A small image diffusion model, trained from scratch.
Data: 50862 training examples, 149.5 epochs.
Rows from expert 8 of block 5, named by matrix and row number. Rows with one number belong to one neuron. Each number is 50 + 12 x the weight over its row's rms, rounded and kept within 0 to 99. All counts start at 0.
# gate: expert gate (model.blocks.5.mlp.gate, 16x64x128), inputs 0-127
# up: expert up (model.blocks.5.mlp.up, 16x64x128), inputs 0-127
# down: expert down (model.blocks.5.mlp.down, 16x128x64, transposed), outputs 0-127
gate.46:57 60 38 33 54 42 54 60 50 31 34 61 54 51 23 47 24 49 77 36 46 63 60 47 52 59 61 58 44 45 27 40 39 44 71 42 61 43 52 50 62 79 46 52 41 30 51 36 55 40 59 71 57 66 33 42 41 67 37 60 54 31 56 49 50 46 40 40 71 63 68 42 49 35 46 42 26 47 74 59 68 54 55 37 63 37 29 62 26 52 60 58 58 60 50 59 56 47 58 70 39 31 46 64 45 41 57 50 46 53 25 55 50 43 56 45 47 41 42 60 51 32 64 60 38 59 39 50
gate.47:53 53 41 43 51 59 39 53 63 42 60 58 59 45 45 35 44 53 64 74 59 49 62 45 64 58 62 62 64 34 56 37 69 26 52 52 52 52 49 42 55 81 54 38 51 38 29 57 73 58 44 42 59 36 42 39 43 64 51 52 30 40 52 49 44 58 54 64 51 55 50 41 26 60 42 54 60 42 47 21 42 55 36 54 42 55 52 35 56 51 21 35 39 48 37 43 72 55 40 39 71 40 67 79 45 46 64 54 58 58 51 43 26 44 50 34 59 67 46 50 33 65 48 84 45 34 57 47
gate.48:70 38 47 59 48 68 40 74 52 49 44 60 70 61 18 58 51 50 39 34 22 64 57 57 51 68 50 77 70 48 40 37 51 61 37 61 43 39 57 74 49 52 62 54 52 47 63 65 46 46 55 36 42 49 57 43 59 47 52 58 60 50 45 55 30 61 32 23 59 54 74 41 30 56 43 67 47 70 49 57 55 45 45 30 40 53 40 54 56 39 80 37 50 53 47 26 54 44 63 29 43 35 49 71 55 59 44 27 43 60 43 50 53 53 58 52 64 50 43 45 66 42 53 45 55 67 46 43
gate.49:50 54 58 31 78 44 30 54 66 58 56 32 52 37 65 48 58 50 58 49 79 43 61 59 44 48 44 54 72 47 52 36 31 61 47 57 43 35 42 35 39 36 58 56 63 43 31 41 50 55 40 67 69 38 50 52 49 44 67 63 53 45 47 69 37 33 46 48 63 56 40 28 57 68 50 58 45 72 56 49 43 41 43 50 54 60 60 51 50 44 47 49 55 50 63 56 45 48 33 28 43 56 67 31 44 43 03 65 43 45 75 46 54 34 49 45 35 58 63 42 46 67 63 51 67 63 56 52
gate.50:48 48 57 33 37 45 33 61 48 30 48 48 46 41 57 65 57 42 56 40 41 80 59 53 51 60 61 34 40 40 62 51 57 47 48 48 28 45 51 72 49 42 44 38 41 65 65 53 44 46 58 46 56 47 33 48 48 46 42 54 52 51 53 26 42 56 90 66 60 69 59 51 61 43 71 60 46 25 62 73 45 53 40 42 36 59 63 72 49 57 54 40 37 46 50 48 57 38 65 33 28 31 60 54 46 81 45 50 47 51 28 59 48 52 72 62 43 63 43 56 56 33 69 34 47 38 37 49
gate.51:69 37 43 50 46 51 34 43 45 55 57 35 39 71 29 41 50 54 49 40 64 72 45 38 48 44 44 37 67 56 50 35 34 67 56 36 58 49 58 38 50 61 54 38 59 70 51 53 47 39 37 52 66 46 58 52 40 34 59 58 55 62 45 75 47 70 79 43 46 52 45 53 40 60 49 72 61 32 79 58 46 36 51 45 47 76 51 71 60 55 60 48 41 39 58 46 54 40 41 43 36 64 40 59 28 51 50 30 58 59 52 28 43 65 29 56 57 56 35 22 26 57 60 40 43 42 57 64
gate.52:48 27 53 30 36 68 49 56 44 71 33 35 43 36 34 53 49 59 51 39 49 51 69 50 55 38 76 41 57 40 57 57 60 39 53 55 46 33 64 75 43 27 52 47 52 51 40 70 59 34 72 52 56 71 61 54 56 64 45 63 41 49 54 48 52 45 65 57 43 47 51 46 22 34 52 48 34 34 54 58 52 38 50 42 62 67 65 53 70 68 48 31 31 66 37 51 57 57 52 32 75 35 57 51 48 44 32 49 71 38 48 66 48 33 32 56 43 32 44 48 63 62 57 37 63 46 35 51
gate.53:43 18 39 52 70 27 42 62 47 53 35 44 72 66 35 48 54 44 50 57 33 43 57 42 53 57 59 69 47 48 39 31 56 66 50 45 45 63 41 46 50 37 61 54 68 41 89 49 50 52 46 59 57 23 61 38 57 48 58 32 46 45 48 75 41 49 47 51 50 54 63 50 70 45 49 58 29 48 64 62 57 54 32 42 47 55 66 51 55 58 50 67 32 58 49 57 48 48 49 66 26 52 47 57 38 55 10 36 36 63 54 53 57 54 59 37 48 35 54 40 38 65 60 32 64 55 48 38
gate.54:51 78 34 31 32 30 34 42 76 51 37 28 59 34 55 57 38 49 62 41 38 52 68 41 52 37 35 43 51 61 44 49 54 47 49 58 52 44 41 82 43 46 33 63 59 45 66 60 60 61 55 92 59 30 54 54 36 58 55 55 41 25 40 46 52 51 62 47 48 55 66 61 35 56 56 48 50 47 45 72 55 63 57 47 42 53 77 45 57 77 47 54 43 37 40 57 35 51 61 47 68 48 49 45 50 52 37 38 52 39 47 84 42 53 53 46 50 53 46 38 66 47 48 41 57 40 40 43
gate.55:56 57 50 55 57 26 63 55 50 41 35 77 40 56 65 56 59 41 73 51 48 46 60 43 60 40 76 57 49 44 35 32 65 59 44 30 45 67 57 46 34 48 53 37 57 46 63 58 63 30 59 47 46 52 50 63 51 67 53 57 53 44 34 34 34 40 37 53 53 54 56 56 46 55 37 50 50 41 45 57 65 32 49 74 33 39 64 55 55 45 59 51 52 47 53 12 62 24 33 34 46 47 55 66 50 48 76 58 52 47 51 61 49 54 47 47 48 75 51 30 69 58 42 22 61 34 61 30
gate.56:55 57 57 62 48 35 38 44 58 57 39 50 46 48 40 46 47 67 69 16 34 80 44 59 41 61 65 58 36 58 64 53 41 59 34 48 57 33 58 51 53 56 53 46 45 51 44 52 48 32 50 40 62 57 36 53 53 15 61 51 44 55 49 53 65 38 29 38 57 64 45 42 66 48 76 55 36 30 53 70 58 56 45 42 50 46 53 52 26 40 51 45 52 65 56 62 47 34 52 43 31 42 46 75 51 97 55 58 69 48 39 46 47 62 48 55 48 53 59 56 57 62 66 37 32 56 65 51
gate.57:44 50 55 34 70 49 67 69 48 61 49 52 50 41 44 72 63 36 61 46 84 48 45 48 40 21 65 62 62 39 41 57 65 19 71 59 58 57 57 42 35 55 67 52 53 63 61 53 52 44 71 48 40 50 51 53 50 45 52 51 34 52 17 45 50 31 34 61 49 57 69 51 39 34 48 43 68 56 53 47 59 38 45 50 50 59 09 48 57 27 53 38 53 48 60 39 58 45 62 37 56 40 55 55 45 47 50 53 68 47 29 61 65 27 61 40 56 53 51 47 43 46 51 54 55 56 27 53
gate.58:71 36 46 35 68 51 39 39 62 42 46 58 43 52 56 59 54 59 68 43 69 37 39 63 51 34 72 21 33 56 46 47 56 35 76 62 37 38 41 65 41 66 48 65 31 38 39 55 37 48 49 49 48 61 56 43 50 44 55 33 53 63 39 31 54 27 38 50 50 51 56 59 43 41 57 71 50 46 22 60 60 52 49 63 66 53 48 48 55 37 67 43 43 39 56 59 45 56 54 50 55 42 54 37 51 40 49 57 72 62 57 65 42 54 41 54 56 90 62 45 55 66 43 42 30 25 28 46
gate.59:61 74 48 33 53 35 42 44 54 56 41 59 33 43 53 50 65 53 48 38 55 37 54 63 59 35 59 29 47 31 52 08 59 68 45 39 53 47 65 38 71 45 55 57 59 54 66 48 49 28 55 40 50 68 59 52 55 41 73 51 58 44 59 51 50 50 59 44 53 41 71 73 49 62 57 45 55 53 65 69 29 41 50 71 44 55 63 69 55 51 35 48 48 48 48 46 57 47 42 48 62 43 48 49 36 41 26 63 48 62 20 47 61 61 67 61 26 58 40 59 50 48 58 43 25 44 48 24
gate.60:72 61 47 47 50 55 43 58 53 12 43 62 55 51 42 49 60 48 39 40 63 46 56 36 64 57 77 33 51 41 49 46 41 25 60 69 33 48 44 52 48 61 44 38 40 37 46 19 62 65 55 66 35 45 46 46 61 45 38 47 40 42 45 48 69 57 35 42 39 51 42 54 32 69 51 51 43 58 41 51 81 57 62 69 50 51 76 47 29 47 36 58 71 40 50 53 53 60 71 55 70 44 49 49 71 62 43 28 32 51 33 61 56 58 57 44 63 31 46 59 60 52 42 52 47 55 49 36
gate.61:54 40 50 59 76 33 63 64 49 55 67 53 48 54 40 49 54 63 75 70 55 48 51 44 42 38 73 52 51 39 49 73 67 30 43 48 57 51 55 46 56 72 44 56 38 43 41 57 60 60 47 68 48 60 36 45 33 55 30 59 30 57 36 49 28 37 62 46 50 45 34 43 45 57 36 54 49 46 35 42 48 46 54 82 49 48 65 37 51 53 49 46 55 44 57 32 67 52 23 24 54 44 49 61 46 52 44 34 59 72 46 52 46 41 59 53 57 44 52 23 37 41 53 47 84 42 55 77
gate.62:38 59 53 47 57 33 42 49 61 54 51 50 54 46 21 29 44 48 57 52 38 63 64 63 63 60 59 67 72 50 62 39 40 51 45 52 61 54 39 49 46 57 42 49 51 42 60 74 53 45 49 70 46 57 34 34 56 50 89 59 30 51 27 57 71 64 45 40 33 53 43 57 57 50 73 43 31 63 62 57 41 39 50 49 49 36 49 47 47 53 41 37 42 49 45 54 42 41 50 44 46 28 45 62 65 63 48 53 32 44 47 54 60 43 40 35 41 84 47 55 63 57 73 13 56 70 50 53
gate.63:70 53 43 57 37 47 32 66 71 64 50 54 66 60 19 60 45 47 69 41 43 53 69 33 43 34 57 90 45 45 58 29 63 45 43 56 52 65 42 63 60 69 35 69 51 62 52 39 46 59 45 63 42 68 36 50 41 59 38 67 51 32 46 27 19 47 41 70 57 57 52 55 55 53 38 59 47 32 56 64 54 43 50 58 31 49 59 41 49 46 51 58 48 53 52 26 35 51 46 55 51 42 42 63 44 55 70 59 47 36 45 56 51 66 45 50 34 60 45 32 60 52 40 44 39 30 59 50
up.46:30 61 47 54 32 41 66 56 53 61 39 43 47 45 69 39 65 35 57 74 42 51 45 40 32 31 57 41 71 35 59 47 63 58 28 53 45 63 41 40 48 38 57 55 63 55 49 49 46 76 43 40 56 44 51 50 57 48 58 60 56 54 33 45 45 38 52 39 38 56 40 61 58 69 46 54 51 35 25 50 37 45 40 58 53 39 59 42 56 50 44 57 47 51 40 54 51 84 35 54 59 85 27 34 40 49 78 59 33 57 70 38 56 51 52 52 36 72 61 39 66 47 32 41 49 30 65 55
up.47:55 57 53 42 77 69 48 67 49 54 54 63 32 37 35 41 52 30 55 58 37 68 41 47 50 50 58 72 67 49 51 48 65 20 46 57 45 49 46 59 59 76 54 32 34 56 52 70 61 51 41 34 51 77 59 49 43 52 53 50 48 50 31 32 41 43 70 56 48 52 52 50 41 32 44 26 71 58 47 41 35 50 56 63 35 51 46 32 63 65 61 37 31 39 45 35 56 37 40 38 46 43 45 80 63 48 51 60 53 60 49 64 65 55 66 48 66 42 54 41 37 60 60 35 41 33 36 67
up.48:67 50 60 46 43 61 67 51 60 42 26 45 61 44 49 55 45 47 51 34 35 50 51 66 46 73 55 61 70 46 40 36 55 57 57 75 39 57 51 49 55 56 70 39 41 55 51 56 47 36 38 60 46 59 57 46 38 51 75 63 42 52 53 51 38 42 40 41 73 59 66 58 31 44 47 56 30 54 27 69 49 36 36 22 43 52 21 62 62 37 67 42 53 58 50 38 58 38 55 39 22 30 29 62 49 64 38 55 33 55 28 40 57 53 50 58 48 59 30 43 69 62 55 62 48 60 61 52
up.49:74 36 53 49 46 57 55 59 21 51 45 40 34 53 46 54 33 55 56 54 60 43 60 39 40 58 33 72 38 49 59 53 34 68 49 46 44 41 33 24 49 66 40 43 58 56 13 51 53 54 34 41 65 57 46 39 51 42 50 66 55 45 61 75 52 63 40 46 51 54 44 56 47 52 43 47 43 65 44 16 52 52 31 35 62 50 26 56 36 61 56 36 43 66 59 42 67 60 45 60 65 51 55 62 70 70 39 46 61 50 54 66 67 42 52 55 26 61 53 61 51 36 71 53 34 50 58 62
up.50:64 50 62 48 41 63 52 40 14 58 53 42 65 54 52 54 77 57 45 43 65 36 50 52 44 41 39 50 34 52 72 41 49 34 39 48 58 28 71 67 42 49 40 74 48 54 68 57 41 63 52 62 37 24 38 61 31 51 53 47 37 49 47 31 38 34 80 68 48 37 58 47 43 28 69 51 40 63 56 58 51 34 65 57 48 49 29 52 56 68 39 33 52 56 48 55 53 41 46 64 66 49 50 71 46 29 36 52 52 52 73 57 52 41 41 50 32 49 49 50 63 60 50 46 61 34 43 58
up.51:48 73 42 45 59 53 51 58 51 27 44 40 41 68 48 35 48 47 63 51 36 58 38 46 61 64 52 50 67 64 38 50 47 53 38 58 52 53 53 39 48 37 65 47 42 57 50 60 56 40 46 51 51 96 41 58 56 44 55 35 50 52 57 75 47 45 40 37 43 56 62 57 48 47 53 43 46 49 41 41 64 53 87 54 54 49 34 35 57 41 64 43 39 48 55 34 40 59 40 55 49 62 54 55 57 49 60 38 56 70 37 54 52 28 52 49 53 33 37 48 49 00 60 52 47 78 44 47
up.52:39 29 57 31 46 69 58 61 51 46 55 63 55 60 49 78 56 50 54 65 39 54 54 47 50 60 71 18 47 58 38 50 51 52 29 43 55 50 73 50 47 56 41 50 45 51 46 65 30 35 60 50 51 58 46 53 57 60 22 46 33 60 38 67 63 61 38 43 48 46 57 64 30 45 56 47 47 72 59 51 62 53 66 56 36 66 67 51 46 31 49 49 55 59 59 46 60 28 28 27 26 72 37 23 58 57 40 52 43 54 38 56 56 42 48 45 37 42 37 68 56 42 42 41 69 70 38 63
up.53:54 44 43 61 31 35 49 76 53 72 51 47 66 73 43 58 47 57 53 65 60 39 40 53 61 57 25 78 47 49 51 43 56 58 34 41 57 60 38 55 44 51 56 68 44 56 87 45 47 41 43 59 41 61 58 42 46 38 67 51 62 53 30 65 53 47 26 45 33 42 61 69 57 43 54 55 32 60 36 63 54 51 31 66 62 60 85 34 37 42 53 51 42 62 55 58 39 45 49 46 46 54 45 46 55 47 23 38 37 56 37 47 45 49 60 33 44 46 57 54 44 50 38 16 53 61 52 37
up.54:59 70 37 27 33 38 45 60 67 39 22 40 58 51 55 40 44 58 46 49 36 56 64 38 49 35 41 58 49 77 39 44 50 56 56 57 55 45 25 73 45 33 47 66 57 45 67 43 55 64 59 98 63 52 56 60 27 57 42 57 48 36 40 57 48 44 59 36 48 57 55 55 40 54 60 46 46 53 46 58 51 54 58 41 42 58 65 47 71 48 69 62 51 46 45 54 34 52 64 42 52 48 50 45 58 47 27 24 43 27 47 76 62 47 56 55 44 45 41 40 59 35 57 24 58 46 45 50
up.55:62 39 57 39 48 69 40 54 49 62 47 72 58 50 57 50 49 45 49 63 44 57 67 49 38 43 67 47 63 48 38 71 53 58 49 45 61 48 53 60 46 52 42 33 48 41 64 57 57 72 39 35 54 19 57 42 63 68 34 63 34 37 43 26 40 59 66 73 59 55 54 39 64 32 45 31 42 35 48 58 38 50 37 49 30 43 67 63 69 58 45 59 51 59 44 27 36 47 40 47 50 29 54 43 49 34 58 65 67 56 46 61 60 51 56 40 71 41 30 37 58 84 52 32 37 42 45 38
up.56:39 32 61 33 67 70 62 55 31 59 50 31 50 62 78 56 53 35 39 72 77 28 25 35 59 39 25 33 44 47 36 48 60 43 55 61 40 59 53 43 42 31 46 58 44 51 45 42 47 64 58 54 47 24 78 56 48 66 32 47 52 42 64 56 34 54 60 50 54 39 66 52 31 36 31 47 65 55 47 46 49 38 48 50 40 51 49 66 77 64 56 67 50 55 65 43 61 64 43 48 66 46 52 53 51 32 39 62 33 56 56 55 47 53 63 56 45 39 49 43 34 50 41 59 51 61 45 57
up.57:76 46 40 44 42 47 38 49 88 30 58 56 58 72 44 58 61 40 51 42 53 51 67 58 20 60 64 60 29 47 41 75 55 36 50 64 56 52 75 55 55 63 46 32 56 48 57 47 42 31 50 39 46 90 35 54 45 31 51 54 47 51 38 53 55 41 33 62 58 36 53 54 44 50 56 51 43 30 53 42 58 42 51 63 47 48 47 43 49 52 50 47 48 47 40 63 50 39 57 41 55 34 51 56 51 50 36 60 66 46 37 56 80 34 45 33 36 61 73 42 39 40 34 48 74 55 39 53
up.58:58 40 56 34 47 42 35 49 59 45 50 48 40 63 62 51 47 53 70 55 49 71 59 43 46 39 76 24 41 51 42 42 49 40 60 57 48 36 35 86 40 42 56 43 47 49 49 64 53 47 29 48 57 70 73 53 53 40 51 41 46 59 43 26 39 47 56 60 50 55 48 51 58 40 72 57 59 39 51 70 53 23 39 68 61 66 41 59 68 62 51 31 40 51 59 65 66 57 51 61 49 36 64 36 41 37 45 36 57 59 55 55 46 64 43 61 44 64 32 49 61 40 50 53 56 18 14 46
up.59:42 54 55 43 32 48 47 40 54 99 65 55 53 59 44 47 37 63 50 31 46 46 57 56 59 65 40 50 53 54 56 63 40 58 54 51 52 41 64 62 52 59 53 46 58 54 55 38 49 59 64 61 53 31 47 60 58 39 53 62 42 70 49 35 56 46 50 61 48 30 54 56 46 66 49 49 47 47 37 62 70 65 61 56 48 63 63 61 23 53 31 57 48 45 55 50 27 40 28 58 51 44 48 28 48 39 75 35 51 37 30 47 45 45 46 26 26 52 32 42 59 79 45 46 59 42 41 49
up.60:38 35 59 55 49 37 46 45 58 86 60 37 46 49 48 52 60 56 58 69 46 50 52 70 44 41 36 72 54 61 60 58 56 61 34 31 77 53 61 45 72 41 59 73 56 60 69 67 34 34 41 34 65 52 42 54 35 57 60 56 55 59 43 45 40 57 58 53 48 39 64 53 68 39 31 48 61 36 62 39 29 48 37 36 45 54 28 52 63 41 61 44 30 62 42 62 59 51 39 50 23 71 36 50 27 50 60 51 51 39 62 41 40 37 41 50 35 60 64 44 28 52 62 44 56 53 56 56
up.61:53 57 42 48 27 60 38 49 58 66 68 38 51 43 38 36 75 64 59 54 39 57 45 41 40 49 76 77 59 29 51 56 74 47 48 59 59 51 78 44 48 57 17 35 47 69 68 58 51 50 52 59 55 68 35 44 32 63 48 52 37 54 52 62 48 50 63 38 60 39 22 48 50 53 62 58 44 38 36 64 47 46 51 78 42 48 66 41 59 45 38 25 47 51 53 27 68 60 40 37 37 46 65 58 45 57 54 46 52 54 65 53 51 35 52 56 42 50 56 45 25 38 48 41 39 41 52 63
up.62:48 53 82 58 45 45 45 49 36 61 43 36 51 56 53 56 40 58 60 40 42 80 48 56 50 48 57 63 64 34 52 34 41 47 38 50 74 48 61 49 36 55 51 74 48 35 36 43 47 40 60 55 49 47 53 51 45 47 64 50 36 41 36 52 25 62 41 39 45 40 60 61 39 49 33 56 38 50 67 63 48 29 22 36 40 45 62 52 51 70 61 68 65 53 64 57 34 50 55 45 48 18 56 59 69 81 46 65 41 42 33 62 63 52 55 50 33 47 54 60 70 44 57 28 68 57 43 63
up.63:37 68 50 42 55 50 54 41 58 47 41 37 22 34 57 38 51 57 35 34 60 53 35 72 57 85 33 34 65 55 42 62 42 55 59 55 50 43 29 23 52 37 52 29 56 38 68 65 46 43 49 58 52 42 54 46 45 39 71 41 48 77 51 68 76 56 45 22 44 50 49 49 37 59 76 39 56 45 46 38 53 51 58 41 57 57 52 50 51 59 48 30 37 40 42 67 58 58 57 62 46 77 57 37 43 64 60 52 43 53 56 46 48 31 57 50 48 41 44 70 30 45 50 67 45 58 52 67
down.46:47 41 55 46 70 46 49 68 48 54 54 44 38 72 51 54 43 63 43 20 69 58 62 56 24 61 61 52 39 43 53 31 48 46 49 41 69 38 54 45 57 42 40 68 44 54 36 64 50 55 50 54 44 35 50 48 55 58 37 50 51 48 60 57 58 56 51 22 32 53 45 42 32 62 45 53 76 40 37 23 41 49 60 61 36 52 65 48 54 51 60 67 40 77 56 69 50 43 35 47 41 91 46 54 57 47 51 53 48 87 45 50 54 37 43 61 51 57 73 57 59 46 44 68 44 60 60 37
down.47:54 83 41 42 39 62 51 51 32 47 67 57 51 36 52 39 54 59 42 40 10 52 50 41 32 65 26 46 41 50 52 57 52 47 45 53 58 48 56 52 61 38 54 35 44 57 50 61 65 45 63 52 37 98 48 54 51 46 36 38 48 63 61 56 50 56 53 50 49 55 47 42 58 48 52 34 54 71 51 36 27 64 65 24 64 53 45 42 40 46 52 44 46 47 44 38 30 37 45 68 52 39 51 25 52 49 43 45 45 33 54 71 57 52 57 43 78 56 34 42 42 76 46 48 38 51 50 56
down.48:52 51 54 42 48 77 44 54 46 36 61 45 51 89 53 45 39 33 50 76 26 63 51 53 54 41 57 52 34 41 53 74 53 57 50 60 46 38 45 47 54 44 61 71 49 57 55 58 51 71 65 48 51 68 39 70 46 36 60 40 54 57 45 55 37 70 49 52 56 51 56 69 50 47 47 57 49 44 65 40 59 73 45 39 50 51 30 64 40 53 50 42 20 65 38 52 46 42 56 32 61 57 43 72 42 64 69 47 02 52 45 43 49 60 55 61 53 51 46 27 49 53 51 40 53 58 60 55
down.49:54 46 55 56 34 52 29 52 37 49 44 57 58 50 61 57 47 58 58 77 76 46 52 62 54 46 49 36 32 40 47 25 60 64 50 52 47 51 64 38 39 49 41 41 63 39 49 56 66 52 55 40 50 41 68 64 37 63 56 58 62 49 61 44 51 55 39 51 59 42 57 33 41 59 40 41 49 52 57 55 45 77 45 50 51 41 47 48 57 41 59 56 46 57 53 16 31 23 72 39 48 37 48 81 62 39 84 51 47 48 84 55 40 55 42 39 74 46 62 51 56 75 49 66 67 45 49 38
down.50:50 63 50 60 26 54 47 57 45 53 49 56 48 46 44 64 49 53 46 60 53 94 48 56 49 32 70 50 30 54 53 62 64 51 55 63 47 50 68 27 65 49 60 40 50 44 48 54 58 66 47 41 68 61 40 52 57 42 29 49 42 37 54 90 63 50 46 25 33 51 52 71 45 71 21 49 72 62 42 32 37 63 48 47 32 52 40 56 54 43 50 77 53 44 51 54 46 52 26 44 63 54 43 44 45 73 52 48 57 62 64 61 53 51 49 52 49 53 45 65 33 44 30 48 48 38 58 46
down.51:60 62 51 43 61 46 51 42 36 27 62 51 56 65 49 45 55 48 44 73 46 58 46 67 65 54 65 52 40 57 56 57 55 47 59 57 61 55 56 41 47 57 29 61 42 51 37 48 45 54 36 56 53 00 42 47 56 51 49 49 50 49 53 41 51 46 56 48 55 50 46 50 46 31 44 56 50 68 59 44 47 47 14 53 47 52 69 45 63 30 62 71 58 53 51 33 48 42 54 57 51 46 60 67 41 48 49 53 41 14 66 59 44 55 56 49 49 57 59 61 40 99 49 42 54 51 65 45
down.52:51 49 54 51 56 63 34 53 64 42 51 40 53 50 63 58 22 71 49 44 24 51 42 57 65 43 53 39 64 73 70 42 62 39 40 41 55 45 20 41 47 60 48 65 55 39 54 42 46 37 56 58 59 51 66 35 51 39 58 49 44 48 26 40 66 52 46 56 39 38 48 44 55 82 52 43 51 47 66 71 48 36 61 51 68 63 63 35 66 32 69 57 56 61 52 22 40 23 49 30 61 56 53 70 50 27 47 48 43 44 58 58 56 54 50 45 42 32 65 47 43 54 55 39 21 46 60 54
down.53:47 14 43 49 33 27 63 45 44 54 68 59 54 56 46 65 42 27 52 57 14 50 31 48 38 45 43 55 57 56 35 50 43 49 41 45 42 35 68 65 47 51 50 58 50 42 76 56 57 46 47 48 48 60 69 51 41 59 56 45 48 43 57 38 48 53 64 66 57 53 55 53 53 55 69 47 49 40 31 46 55 56 48 46 54 43 64 61 76 53 53 63 55 55 44 45 56 59 60 30 42 42 51 49 50 35 76 52 68 62 98 50 66 48 59 53 49 57 55 48 44 56 67 19 46 60 52 70
down.54:46 80 56 43 35 57 15 45 76 52 39 45 58 43 56 30 61 53 51 50 50 47 63 58 49 71 77 51 51 45 71 59 59 61 45 45 51 42 45 94 52 55 45 55 51 52 66 49 51 48 62 29 50 29 50 49 35 58 39 50 54 57 43 69 61 49 52 46 58 43 51 59 61 50 50 47 57 60 45 38 62 67 51 57 50 48 88 63 47 56 46 62 39 46 49 67 57 43 66 54 42 37 52 60 43 50 71 50 65 40 54 46 45 45 44 48 50 41 53 50 70 49 72 27 38 60 18 41
down.55:52 46 20 47 89 39 49 42 31 44 55 53 57 49 40 56 51 47 51 60 66 44 51 63 75 45 43 61 60 51 58 46 54 49 51 52 44 62 45 58 50 79 57 56 46 56 41 41 35 55 54 47 34 00 52 41 56 61 48 42 52 27 55 41 53 44 65 48 48 49 59 74 47 70 55 47 40 49 40 49 50 66 51 60 52 53 55 62 36 54 56 53 63 46 37 73 61 62 44 40 45 78 47 47 47 47 46 55 65 34 52 20 35 51 51 61 35 58 39 68 55 39 47 71 53 48 52 43
down.56:54 56 45 46 59 45 43 51 66 57 39 62 41 48 51 50 78 43 55 57 48 21 43 47 56 82 48 47 58 54 38 37 40 52 45 45 49 49 68 50 49 51 44 62 54 57 57 54 39 08 50 59 45 33 54 47 52 67 54 48 49 62 56 41 52 45 47 65 65 41 44 50 55 53 75 51 41 38 57 53 70 69 43 63 68 60 58 48 48 50 57 63 51 46 29 63 51 53 69 25 22 48 56 66 47 36 48 46 44 52 39 49 55 69 43 57 37 61 54 79 59 43 76 31 45 16 52 66
down.57:56 58 56 49 60 51 64 58 55 50 36 39 51 37 52 52 54 57 55 49 22 67 57 33 69 52 63 54 55 53 49 54 58 60 30 51 42 63 42 61 54 61 53 69 47 48 40 30 40 58 46 58 67 71 37 53 41 54 45 45 49 53 52 48 51 52 35 58 31 61 42 37 70 79 12 40 60 49 60 60 46 72 66 68 37 48 85 37 49 49 52 65 52 38 62 68 42 47 59 17 72 62 52 56 52 39 65 48 65 42 50 54 43 57 56 50 59 45 42 52 71 61 47 36 48 45 57 26
down.58:57 49 49 50 39 32 47 44 49 45 43 47 68 55 67 67 49 25 49 49 44 36 52 52 36 42 62 32 66 49 51 66 47 42 39 33 27 56 58 88 26 61 51 48 41 53 45 41 56 42 53 55 48 49 63 52 48 52 57 59 39 47 47 37 22 64 50 57 48 52 49 49 62 44 89 57 52 25 54 64 62 39 57 59 54 50 40 25 43 55 49 49 59 70 54 57 56 29 70 46 61 66 49 56 61 53 50 46 65 66 30 47 59 42 76 55 40 57 61 33 73 54 40 49 40 71 41 41
down.59:52 42 38 50 60 62 43 39 37 99 37 57 42 59 45 57 49 55 42 37 29 32 52 46 57 74 48 46 49 55 63 56 41 43 51 55 50 40 56 53 56 58 35 60 51 54 55 64 52 37 46 66 47 66 43 56 52 48 62 49 46 73 55 45 55 54 48 42 43 45 59 59 52 42 55 55 50 58 71 46 43 61 51 52 51 44 28 48 23 48 52 29 42 56 58 37 45 46 77 56 48 72 44 27 63 44 68 42 37 44 53 58 44 49 51 50 79 38 51 65 33 15 50 41 37 40 43 55
down.60:49 16 39 59 44 42 75 41 55 23 36 50 44 60 45 74 52 41 61 22 33 54 60 34 71 53 55 45 52 50 53 60 55 41 44 47 55 43 42 54 41 38 53 48 40 62 52 71 50 31 46 64 53 60 48 51 45 52 38 47 54 36 46 49 35 63 46 51 45 41 45 33 42 45 58 61 52 52 49 52 19 47 44 70 56 44 27 50 09 60 36 40 73 63 38 37 46 61 35 31 62 60 48 57 35 49 54 39 35 59 67 51 38 43 53 66 22 55 39 49 38 40 42 50 56 58 47 56
down.61:44 68 28 58 38 41 33 56 47 37 47 49 44 39 49 62 38 48 62 46 16 50 44 67 64 71 35 53 35 41 47 25 58 52 50 54 37 51 20 60 44 35 56 45 43 50 53 57 33 50 56 44 50 78 60 59 67 47 48 46 54 58 43 69 61 35 45 46 48 44 53 43 45 48 51 60 44 57 54 52 59 57 57 44 43 58 58 49 40 50 66 36 56 32 47 66 63 82 48 51 49 56 35 53 43 55 24 35 57 15 76 55 61 69 62 50 71 51 65 54 46 46 35 64 74 51 48 44
down.62:60 50 29 49 58 45 48 44 46 61 52 44 37 29 49 36 38 48 55 60 54 80 55 40 47 49 57 36 56 40 66 45 57 39 41 52 35 54 61 32 25 63 47 58 55 48 33 33 58 68 42 37 50 52 51 53 42 22 52 43 46 71 49 61 46 51 41 70 28 56 42 40 56 54 36 45 61 40 57 55 48 78 58 43 56 37 48 45 18 53 80 69 46 42 51 47 45 54 33 53 23 72 35 41 54 67 49 47 62 38 79 46 47 49 47 40 58 47 56 27 50 56 43 47 73 58 59 58
down.63:56 58 66 52 63 52 50 47 53 51 58 55 38 35 38 52 69 85 57 42 73 46 41 59 44 45 58 57 47 51 43 47 39 39 57 36 44 51 86 58 55 47 51 45 54 34 45 42 55 51 60 53 59 13 49 61 32 36 63 55 56 53 45 27 11 53 57 75 49 57 46 42 54 41 39 52 53 40 60 57 57 55 42 36 82 55 78 40 46 46 52 44 41 42 62 24 31 51 31 52 55 47 54 59 52 60 50 49 72 67 55 53 52 61 40 34 38 47 46 40 31 53 62 50 49 55 62 59